config.toml
dataset = "acted Russian speech (Dusha)"
qk_norm = false
moe_every = 1
experts_per_token = 2
layers = 10
positions = "rope"
steps = 6300
epochs = 15.5
final_lr_fraction = 0.01
Rows from block 4 of a small sound classifier, named by matrix and row number. Rows with one number within an expert belong to one neuron, the router's apart. Each number is 128 + 24 x the weight over its row's rms, rounded and kept within 0 to 255. All counts start at 0. Numbers have three digits each.
After each expert's rows are labels from the 100 clips, of 14976, where the router gives the expert most weight on average: "strongest on" is what is common among them; "loudest" is the band of the loudest frequency at the time of the peak. Only what is clearly more common there than usual is listed. The data: acted Russian speech (Dusha).
# router: router (model.blocks.4.mlp.router.weight, 64x160), inputs 54-107
# up: expert up (model.blocks.4.mlp.up, 64x80x160), inputs 54-107
# down: expert down (model.blocks.4.mlp.down, 64x160x80, transposed), outputs 54-107

# expert 42
router.42:115162123118083109131106129104093078135143148123142145075165126123149124138095133100148108122119115127137143087130094160105152147125109158142140110106132091076141
up.0:148149060117076128133146125148113115136126129147106111159118087143150105143127124143115109132153142160134072087066135130145137121111124104113150155132149115098144
down.0:121126135105134151125086167128128137105122130177132153120119161120121163133118135131131144106117116121124128120104114111149138158155121081139134113139160179122079
up.1:173136154139162133149139130146106117122130137136120106087138105140127141160154097142139118121145129128136129147153146107153123110140125155136110150158107127154157
down.1:116158133109114106155115122153153132120128134156067126113127152166154105148061106123129142151083162096113124104156113114129169098088093162139140128128112153131148
strongest on: emotion: sad
loudest: 500 to 1000 Hz

# expert 52
router.52:108142123107078132142104158091093090121164142158130121070158111113141148134105130104153101137108131125138154088117116162099153153137139164130122120107135087097145
up.0:116092089167145114135128152124135176128106124132104111101112140131163154150138130095142159138116138131140188135123120137132170168148082161159104112159153168114131
down.0:144131143130133104129109147148127185100142130126122150124104146101111156112130124136136128138133140120173116102110115160160110106132088143086145074132156151161069
up.1:158159141140158149094111168166124133120112142173160159108150088112168148089155110134132122124114145144131128122099156084147116148101118108153146160117137167134168
down.1:069125147118112112158140112063111110181174156159109123124101162098122183117139151137140090141115101123138147107106109142103112124103143134161120154101141090089121
strongest on: emotion: sad
loudest: 250 to 500 Hz

# expert 60
router.60:093134100120087138148107164107082097121148149148137111069147088131130142139112149120136098133130133141130163097126125169109160153117127147137117118117137087075145
up.0:112104139164144141141133117145150113111148120129131116119143173133152140138134101109102137170146121106151125104091155145140110148086162127133072097116144131128141
down.0:145106109076102115117129154107162102126094108131149107116125113082118136130152127077170161127112117084101135152138146145131092130086118131138156120095149125147141
up.1:141105150165144081113111107156130142132153161120137109086137142172126142118123146126100125108127149115118122111143160086115107118143099147154135132127083120155141
down.1:097114130129107072129143161071090112125153105075105101135139076128155111094157105109140133105123154109111152113140128125150118163139149138137125131110143174152085
strongest on: emotion: sad
loudest: 250 to 500 Hz

# expert 26
router.26:120104165105112141130139170132155169101143145130138125162128110170098128160118130115117131098161129115146118114157117096099165103146150105162155110138115148141080
up.0:142140090127177118147156078078109102137126102137129140132153143094123107109164077155121123127103133144090112139072145133152097132112128135087118186142121143083146
down.0:120117134130136138107125159069129093134158126134144055144113108135123100143140123112083106137135091091133131084123116162113146126156125157143137119132139115112182
up.1:112145086129096116137121155148116103184137150135142148101099136111153132123083152132140118180085098119082125139116134166142174141136130123093120110122119107156140
down.1:138127117105134133116117167066142080120168126136140066149125121130105099138143144115100110127112102115130126084125126175135135119161122142139138120129129106141167
strongest on: emotion: positive
loudest: 250 to 500 Hz; 500 to 1000 Hz

# expert 17
router.17:125141103106077110130125120121095078112155149144131124089139119126142130140125163126175124155109105140127126082122099182106142140129113142111154106115145088079138
up.0:103134107170176138144159163143115100158110136114096085147101120146105112121151110078158089123132125106121162097123108128116083119133144136140139124174086154131122
down.0:145145133136112131084112109159152117143169147109132136124168125122129088161153109106141137125110158135080119128115137114129142133120153193124143144163158151165116
up.1:122112122167090131119103156109099138134102095136107169104092149142118112130118132096140132090151132151114098163130147131140127122106141098154182131118103158139121
down.1:112130161143151177156111123108105131084100152126125130175167124115100130141118130090103083130152167113173091129113140133136106181121124117143146136125152092151129
strongest on: emotion: sad
loudest: 250 to 500 Hz

# expert 4
router.4:094144099089106147195089131090110108131153159116140151094148155092096128134087166147178129154104114146102145158105106094117178125127096103098109137119081157121112
up.0:133085137147142121113161149138111145157123097126120125138123141104144123110162107091088111071156104132140132126124119145142087111157107129114123079128139127116153
down.0:128129090130119145094134138135148116126148132110139142096128115128150144132105127148161116115129114115112137142122118133115130135116128151159130159151145166117154
up.1:137142111117107135185113127110106109115120145117139151120135156116096125112084172158185117175116132137119134172110124083103184120134134122106112187096094161119097
down.1:133118147127128138114135101117109134128147115143156097120116147111118133106139110121135150143129096142126116135129165099155148122169128090096140081124133112128110
strongest on: emotion: sad
loudest: 4000 to 8000 Hz

# expert 49
router.49:107155119119100122131106150112094070157158137160151105078151114128136154158120149103155110138126113120139131072132093177109152145139126158116121138106149070093144
up.0:155112133142106112109135125086114102112106150156118150132106117104131096156101116122062131136140120132133138070096141167154140108135134117082075130114134096156112
down.0:130131147141168096106158142138107098141165129121150164146122077112122109161139106107119133139093107149140082193126143112146116147150095144125176130110084099123126
up.1:182106140114128166141161172122135109083149179101116096145096129119123122124092120112110100131138119143125141135087066121133146137136100089090174089097145168110160
down.1:112134121107114145112132095162178192135128164124175122121135159148094100102105131130128194145160131094145118136148133132150118138100125122144175155148114155116105
strongest on: emotion: sad
loudest: 250 to 500 Hz; 500 to 1000 Hz

# expert 63
router.63:093173115133093137136105125101114083095134143149141139092156094116131117125109151116161123136109122124142145088113120168122141139105125158126148092113141081076163
up.0:115147069122111108154124151120124092137147146171090110141124127162154118155137114163140143172122144124121079130147093131119164143098140141123119137102138141147116
down.0:130139120166139156147132134114128109150093112089182095127135135104135097187079150111138117107170127113122094102134179128120141124100136145137090153135092081108140
up.1:170180117128148110130124158142146115140098134144109161119139136120126138104134109076090115108088140113102152139151124153158086121153152151120127160113066142092133
down.1:102124118140066122161129162119141181076102117130127105170098107121057156172117119115148152103130121163145126115149178126145087125124161168117113130153135132172114
strongest on: emotion: sad
loudest: 250 to 500 Hz

# expert 30
router.30:117135092122106103138121149105107095117136157164162117091148114114133138142129126125143100136111132142141151101116122148112152147131098145124151110113122072103157
up.0:104102154173137099136137125132109112131141149099093120127169110167104122109151129128120159110094117191064140137118134149113085153113162146083153108119119105121103
down.0:127078146129136125116112139085142174174105135172097127099125108084131101112113135100112116109110120134120144143140114167101153129106114108166116186124141154149172
up.1:146106114118117121124118161119121188144114094122147111139130155111177128153100087114153072121153077127135142127125143152189128068111100089113139061171104163141140
down.1:109142166099140115154154158090136104156114103159123112154107156139154127158098092097152076160142101094105154122166112119117102148084120144146129108128120135139120
strongest on: emotion: sad
loudest: 250 to 500 Hz

# expert 39
router.39:094152129129075109117105132100110070116142142130130150077138116122133146129126166115167133149127103120136125080113118178116124147124132159143123119093141079087129
up.0:110091151168155134136149146105111114126089143154111102152142148105146130139129143128177131127121138095140164157122125135074121092120121095147137091085157143122133
down.0:140133143158161112132080134122161117139108143120085153141173153150117122165133121121147107116140116136137175127114121131124141112068131119145160145179086131180135
up.1:133114083142132077134137138122095096117109161140165137172104115119131099122104092174134134139162108111096155147149143141124156180111143118129118109192119125140104
down.1:101137147115120122100095152140126108121154140122121118137092075138116099119089115152085134161163113146133116167151112136096096139125117099129139129134136181100135
strongest on: emotion: sad
loudest: 1000 to 2000 Hz

# expert 62
router.62:117166113104082137139118152090087084139165133137159109071149119121155151137101162108172098137124128115136140084136114163110161134137124154128129120088144075087153
up.0:088153113142109141132110121172144119144179162137144138079156128108113137156129057148165097150130128127140174090101130107140135154148151130138131149137164143160151
down.0:169137175141156135092131136148120153101137124130149105073157108147104158087172171097114154120129110190092143085119109134148145165127126150134168112095123139135134
up.1:094122096108147102133095121102106128101133105094105128150111120147080122111150121134156124150151117081118103131156116128075090129132121162134115100148148148161117
down.1:069116137126135098119139118140087131110132152107077129125117099131104139132102127139108159163124176122151122143125121171164118116129144148143125124095110112126139
strongest on: emotion: sad
loudest: 250 to 500 Hz

# expert 46
router.46:100147107095107118120124130090098089118148151146154135105149096113133120137120170121163114149093113131146141101128120150124161162117120153133139100126120099103161
up.0:179111133100104114126083183095137104131166123125150099118114126122124112110125141160117140141104110105102148131152093131098176133145136150143120111180129163161105
down.0:093153104109133113153131178150127099123146141163148141119146145152159110160118091170073136132144201123139137121108120148167133118100129144113130188123066113161157
up.1:147175108128127126127083099149126112091077162145127117098115156159131118134132117148109117157087088114091155090151119126080085116142127126108179111149122142146131
down.1:115115159130094112097152136118136101130162146134159161119141128154139162129160174156142093140113136089152092125138118140112146088136144114164130114126104133153166
strongest on: emotion: sad
loudest: 250 to 500 Hz

# expert 51
router.51:107153157100090146132132095107150091163148108144143136127135121113129086078109106111110141113131130152113127143102104105135105118117106095149125114159130097095119
up.0:097129171110085153124154107094181117162169117154151131140114110130109120080096117123125145114130126139108142148098103115122129108140116106155112113149123123112102
down.0:132125138134130121104117171165128196119118134129143065111107136122154123108121133126087134072116222147131131074101105119123150126156140106112120088133107162114144
up.1:121139175107124154120149103154186115167113097156128122133098089108104121090138104153127136099128112132160155164121156127142094110138103116148128086148133127121116
down.1:131125118131157154115130114100104127109089107109160137126116109123093104131135116122141109140147191135117131089098104129144161097162125103171144138112147079131103
strongest on: emotion: positive
loudest: 500 to 1000 Hz; 1000 to 2000 Hz

# expert 7
router.7:127093105116172118112111112175112160099093106134099106144122170135116146104132103162099143138114106135105091129106109122168101150134087112135096073151103133169146
up.0:097157130114094116116106133060119097127156122124137149151127103104134141154119118124167130071122148125153123096135120146117153115161135123132150108080146109085125
down.0:119123134120140087135117105055128135135110144144127122125138117132129146135151106143163165180122095119125151112118128143128110135114135143027121103109138211130135
up.1:137100108126173113114110107180126173104092125135102123135125171138128138104145104152097142124131093123111106130106114109158100148140100112119103081148100128169149
down.1:133137130129121176121128150178147152128150133109110127110134124120122100103116132140093093099126165133140116166122124154130140125159138118172152132120132035129077
strongest on: emotion: angry
loudest: 250 to 500 Hz