config.toml
train_examples = 26041
mlp_ratio = 4
num_experts = 64
experts_per_token = 2
beta1 = 0.9
gradient_centralization = true
steps = 6300
Rows from block 6 of a small sound classifier, named by matrix and row number. Rows with one number within an expert belong to one neuron, the router's apart. Each number is 128 + 32 x the weight over its row's rms, rounded and kept within 0 to 255. All counts start at 0. Numbers have three digits each.
Before each expert's rows are labels from the 100 clips, of 14976, where the router gives the expert most weight on average: "loudest band" is the band of the loudest frequency at the time of the peak. Only what is clearly more common there than usual is listed. The data: acted Russian speech (Dusha). In brackets: how many of the 100.
# router: router (model.blocks.6.mlp.router.weight, 64x160), inputs 0-159
# up: expert up (model.blocks.6.mlp.up, 64x80x160), inputs 0-159
# down: expert down (model.blocks.6.mlp.down, 64x160x80, transposed), outputs 0-159

# expert 59
loudest band: 500 to 1000 Hz (63)
router.59:083067146132140175080118069143113107101158154122135135080178054102154094136082109089086129109174088083128107119100078109165083092185156177155125163074071153167185095145169131063128095124106116163104149139118085078162109163124127110068078068123076083198109103124161105106139103116133104140141104179098129161144158121112097102109149152114123129166154077102162175066128163183100069122113117111144096108111117109147152136129110110139090117121107151079101139175104109129174142175139135
up.0:078114150103147193073131085185107112080159186090116131113164086107163119129071113096116139084165112081128129097080088101150127105170206145176120125090109156153204109155202121062134116151118113176118151116102110086203138140110119118079097097125115082179128125122157135091155113119104063107118111160115176170175138104118086091111145128118125138141129076090187154073130123193115121135101115119166098114103100133173101146129126130098106109129115134088116154175090107138187142204126142
down.0:137157127128126117113113131149108134133123149118128141124140119159132088139134147136117112116138109146243115140128109131176013124111242127141168150131139060125116151141113134105117116123110108255129095118124126218104122100137118138099134108144137119126102183242142114144104139147130134156113124141128120121064120084139155131198114122092122156119123108105169090100131122123096122102124149091076195136134148130110117105139146140105126152120118103172089117163116134119116114135134191
up.1:142147108144091027156093167091125113176142080122122152142115139159075144121157131137142147145146110139148116173162139087211122148097065181090124200116129132104087147114096131173153141116126200188138073220122117174029124083099115120152144125122136163118101131142094111173074131103150163129092146077136127094096168154151163136155137147121138154107177136095090109150130156068113091082152116143097151101104115118093188095141119130133160119125111154125094081089159156119097106085167098
down.1:147116142112140176118130085072159122145164125103140084114108096127128151143106101154122141102127133140028103151099123133084156139094004131121138102160119169097110173156089105104132148140145179000154125141119129094118115140135142127174137162107163115136128106094129136149130121167141120085141141146134119143104179203121124173054176162137137101090126102144128150202159148138103087119150157121102050122140147138138119131116083146144088098145116112128193134166118131131156118148111038
up.2:125140102121100092179125182085083153186109128157087106144050160147093166165162102134114107136089109163104079131149154110074135127079082081099106111095203123098047127122074088166132201156155159088126137126161135150101075116141132152170145136112132189091129121122070123171142133135120157102088119116143091107075086113116169142128111116157083088100070210169094095189136065112170141104150113141146141146147113127122167117097150145159141118080142091144146138126194122108123097122121084
down.2:087074141117118128132152125137098118103120111122124122116133145139124190119106087157112104146144176121050132137140120155051197105131036137124164143127123097121119141109142098118120130140152145001135088122111131080094146096152169155169137146119146143094225144047147115155178130129092111124137116135112152139255144143110104114095126145166156068132102122131145110143132111110137107138141121134156062138126107118118112129129113114143112120137146166097124164032126104117152145113123055
up.3:136099108141137084178133127108122175109067150140151107159127154163146166106131140112140178107095155169104127124130162139041142132093113011108112099123117105160075146121101137181167170126100129058173160174143115128127154121086127136140094194115160172071160137177120154177156145093147081106177150108139172120157103162135120123133127125148095156142092167143058081180137126100102108103160060126114115171183145165146096131122113168130201125131111106168141139058162163098079139135129158
down.3:128113133117110147114116155136132103138150131137125119132108111134155153092111084134101106135132142124061136123152126130064216097171000104131119147125125147121136129103127154087135149167169149023122123139087129086113146103121133104163122150134167133134183144061155113168166150132151116134130111114121108119255134148162113122102148115134114139127104142123137135130147099151114081144150148092154086140101122190094096121101155116135137099127153192095133108044121148158103123118146010

# expert 7
loudest band: 500 to 1000 Hz (45)
router.7:096124160109165152149106182112182099127130142171105130071143141162097142037113144124138063131202116114116165152121175111146187121110140126137111166182141128134148148074147094098085089135091109136114136091122158165094108131117148110085101197119128154151138154125139165069106180095145091092165069128122132103106134166131058116088056157174118077085077175100085106105136142110108144131147095136097137111161133155134135093114129100197176174108115057139123179152190110153088178120145119
up.0:136141105159157095101234137093094114138109133159123125150156116125123127169112132084081079120176158149094101076121123126135194106132093057130101122091109102106116133073189091107143131114144116153126125123159145160120147148169114120134136099110126136115213149126143139133119108110083134145120223185126146125067101101141156180134099103118059188145105105119140108093097094104152120188090114181088069177158101131138138202181060130154110191137106102085118160116090102133134079140112147
down.0:126135134109043166135164152160126102137097103096142143183134136207119111147132139207128105142091139138087056158136080148147076104161096109116088134062117168106108133118141170112054117107103145130175102151166161098148137117119101153093125136099069081121139153097131162141091202193104158103176148122156112045089091168150115105135112117211120082110124101154127095149101123083125178110110160145163185099158116078140081127159175126124146147180124104097136160149115139086148092110130126
up.1:154144150176101111102162144136151132125127179088105116146095128152127079130074181099150125032104110136110116101118157147116152120113100131185140105123158113118108107131142145096100096137161171148180106059130144169154097138145148146116138155090043105150102140069139150120183111170139158101072106135099148132157134104131117123102138138177123120138144190127187110115102070126085126085022139140148118148164121195174184134175148085160087095096135116057131182158177100086096092142169097
down.1:126118147136176172132167141207131140163084144136177209105111084163082195146079119172111102137107154063112107174133115163082149092100096129139132119076140136168088160119087124172184115137157158083172138123136102130149128054148170185155124122169123099184133132074143121114171119141165138148142159117084117176142108093164161121111085132143086110136097140105147122092186137211134096126145137108117129093087208125161128106163117121184132175065107159100114106131148169129164103114140087
up.2:160134148136182101090134119111116047175167187095129105082140084159126127137043170111156108137170141129105109137176156118134176078096168103154149159139120106121120137081142166075115096112161116128132123095061169126127137127150096136118162169123145152178205125098136146174172089101116128112141149118123119102156093076095132139143118090150154113088079144132092149173166142117131140110141143125113110175080083183112202088100148115153182080149124084114096187159111107123107055160076203
down.2:130132156109064129176151107138148168153169098140097173150112122239094204128144096145134176178149129119093157100174128140093179159101121125069135164106130155100157098179111114139217163141125136101159124087074143171152173148166123126115105072068121153125123135077062221098180130119144143101083145186086100154124146102155132136139109117144118160118171176158071117103100158123175145100145109149125126142169111132129122124162126197143123150119130142145118098111138110157099195128112098
up.3:133098135155120105073117144168178121134147162113134138097103203113108137141135121139133128158083141153122088115189071115122171147151119140151150066131091143145116155128145119121159119182100148108164120149202104207188120139107138167114083161089149103181153125105133084198110102074111100173144133143169081173102086134175121118174172146016098121118126124112141134095112178107162116101127144159094135155091115080116153164117160126101193108148127087132167085116166045145116084170096142
down.3:134148140209115190140097113122111158093104154079118176145073130155094096177123138047137077135144141096153133163154124115124128188141131101097193153148109097094104178119087133127149122106164147086099105132123129103173165112162130168122064136080092196118097138149169124066168126109070156087117111120142080168077124144161117095156139122130145123072191157121145158090125087127092094153148132124132163087116162153163095058152075074153123128142134208181152175090095122136135132109114097

# expert 41
loudest band: 250 to 500 Hz (43)
router.41:090115164122190110150111183056147123162119105193116153071154143127162165076146098117146079153220106126110134177122153118162170126119053175160128190142080117128153122112123091093103120130100077146077131087118118148121089123093134123122144155098141156130178133100154166092111136121161115112140113136138098121139134189078085133113073161154082108118095195112079116054142154125125092084134147098080154093150134117124101081110157087214159169105133073157125165146175110154117141111106104
up.0:131115155152155063139143130102074160124136200127122118079129141171102123092180134073148107159157117129165141087158176099089091117115235127152119181149223165160136137171172156158109132159124108089105152127136126121130124031132113152110127122147130167112129163141097171139178073119096141150122139105074134154144215093085154123132092156144162107180161122151113139155074173172111132131134123128144164113121131144148151051098193081122145103148140131102078125111073100110094116122100128
down.0:199130156132100103122146118112120150132172134192092081106160138149161125185188120140129166138150170160101093102124127096155133126102133084133135148131132118160138084125114124091113156127151113129141116211134149113101131193129173096106109077094070181129093150104089141178142153114164169145166136103121113121165110130115250121093086149115184084128147109114092093140134182108155097126049117124087101067111061169061116098159190099128102140123142174111161147091135162164161117098157099
up.1:184187113067142072165149172151174148089151172116104138107097103078185096138069118130085160148135078149138094153122148114076098143175186140136075137159054127122090207095091046099116128116138138169118123117145072152142131127166110088098101131145159107114140101103109095103158107136148164109128109138149148141182107145097118141113161077151132113066115052095146171154169116154152137091132141190110151147146147089125176149126135109113126156096130113082146125092208109181121155068126125
down.1:181086116121173162148190173075110201117113103110123116044089111079125132104165072125160115148130142177141121120077117144166159112061144127149129130143134147149140147165136105107076108148144111235194142150132102126151117126124183121116100160082151134118192124158130094171097168132079105134136071125128100078110098123077120131141113087152148113078118134129130076175138043138194122110170158126070119142120135140079110143111130097157127148102128132192162092142084125117142144171067135
up.2:115083122152108169158143116127145128131145114093180101092092132139123083150103131139165105127148107063149140150141099105111092140165175079163191167182130220150201128127131166139151053166140091160150087079118217098183119197155092144091153162106108081143078159166145146179155108124115150138121136148105141112150125134092167107119189116132138068064133129094103151118063178158075147101081142113198095140121116108121150094136122078106120116105138137126125109097122089111138139129069150
down.2:106078142105131139137116181074128186114086126172129092132131135090136138130158100157133164122127143084124150148117057143077124165068154155187090107187056145053158098096135076138160077103117124111139139126167125162117191128163121127144162192141097121095184143091130090102098124091123082137137179109177079093069162139149127149147116150129056123130158180149087158205116091081109131133156139102119127174078110138112137107103170114141109183132106126144119192115110078132138059141115154
up.3:163126112108108147131131049177114140135113131126141140149084117116154151142146107087072127154136122064223122146134084179173099153148107154125147136096072092103195183125084099078106080132087106115136078088118081142132138171100129072121149098102120110109169127095164123172178131100142112148084167168104107129136108174101110140136147086128147152136101131101139161108147109111147145180111088118145166149131215110103132148061066151167184191182119202081146154147126141094105136136180149
down.3:158118095165136091097120135093127133071158126159125104183123114151121124107101140083123166134095164189125123113116117111062115092196102150156189178157127102159211105156145132094166143186136141156132078114142126107131153095116098134114073110133162115099119129163170092132106138112105156118134084082130117106115168106117161162206101082118129111105146122111133170144095192085161090168215128088151125083152096093107152142228080092091106104202155143164108163153101170119132131170105152

# expert 34
loudest band: 250 to 500 Hz (45)
router.34:117108128105136076137105165092143112135109086204158164086143167125164133056158096113137074136188134121146186155111158097184184136161093195138108206148121124127140136082129089082111123148101070123089117107102141173138120114087142119138119153096121142158161158093132149115089144121147132142135123133110101156125157170107138132146071179113116101159071219100058085101135182152103117139143097105124153087141113139137097109093135075213153159107134076153110118100194112158069161095140109
up.0:107143090141104111124188134109132127131085117135107123110107110138164185131126149096159101128090079106118107206199168157157101129142158111135100154102148161094139115148141155120112118133130132103144155083133125108178155068161105137117105096116175094132089131131090151104114151090149136161170192123093255045156085087177104109156084150108122145154144081105089083093160130169083149083048157112076134084096141102080112128101146173138176105141111133082139092090134145178105151107104117
down.0:131091108185158147146125159121069113084144097155097146166143154179140187072119151098092145146135122143173110133057123134184149053093176153092113138167136151154179106134179113149145158193114184150105113102108155092122162096146198157186113098028104143095096121095160102143117090099103115155074089074114098092077138154149078109179113163120145128153116045125135115097110161135099110112093129155118110117125140191096172138145135115168134114130123104143120099133113123107148150124148049
up.1:139139136127113121065122151162136093094130117143158097163074162133089161124139134142118089138159109145104120102106121194131115153061170092190130102136090049160122131044115114160144096127129164109125094151147183150075046157094112141137101105166127173161132149171100168060141155150138129200127157149186128167175073088139084101160159134142120182091110173121068146153120205094167116139114081177128122069106163157136112109126136157144133134152168136104154146162130129190111145113112169
down.1:093146102120153106122113113161083091151090109113147112101154118149125096150081089141129162123122147120091131133085128130077113074112088084106171162169084161096088123077117135098107158140104143117151121089021090149086167060159097088128081124120130097109234099104140116173166109129092072150112132177177144104104145093142156138158098151141111150176109137166146121080089147138118122140104082139160125134167117135101164135061030123139113161179098086178187109159121111127097169157137118
up.2:114142118186107118081123103076143156143142170128113135101098110151063141078089149187145112121213143116152124168135080107162109157189115198105143174152116114119114096157073153141056125121163148088125193193106149120111140115115129125132130112130146144139129139000131131113133181114092151147138155124104067130111154095048135142157162122172161176148086173111114124159162133096101167162116150102118144132191157096133097131096136099140150094177126106123115104096090160111123105133155166
down.2:164120199081064117132149122133144119064190146110090109149176086138123144169153150115137117148172085098088145127156184161183161114132101126137120068137187123116113182119115120159131132139067092148100090122098105168122142110149124137084122099120108065128079131255118065186053140084095073113127124136112149123178158172123129170132089158118105097112160158173137116100084100148132132155128133154178154093122143127101166138080114081150112091144095136115150119099156158131083150130136122
up.3:080164158140075117105141105181130153185143195037154150086164113120084126149159134101086113148087129148150204139128112176093090162102150100102159119138148146137127159116123069130148111121089142076087111103101147135131127105107082121111188181098121144137135123234149168154137070102129150095112103159117144093115091140090090077111174112129105160124109160109169156078077124085186128118122097122180084182070137163088097105139145176112170152112139128137106134174156115137153107103161078
down.3:158108075104111146075103128177141098112125156145107118126091073097109119150162122110115093153186138160145185098070097114095142142091159157111145109083136080102101093100154095108112111158131086101127132222109112116119041145157116195113143171123157128070149108062134109141087126153149120074081106134107157123039117111061143134147129178113085156158083155125108167149095122108127147154108073119136139069146166118081119155151150123130108131126064064089129142142112137155124117154121033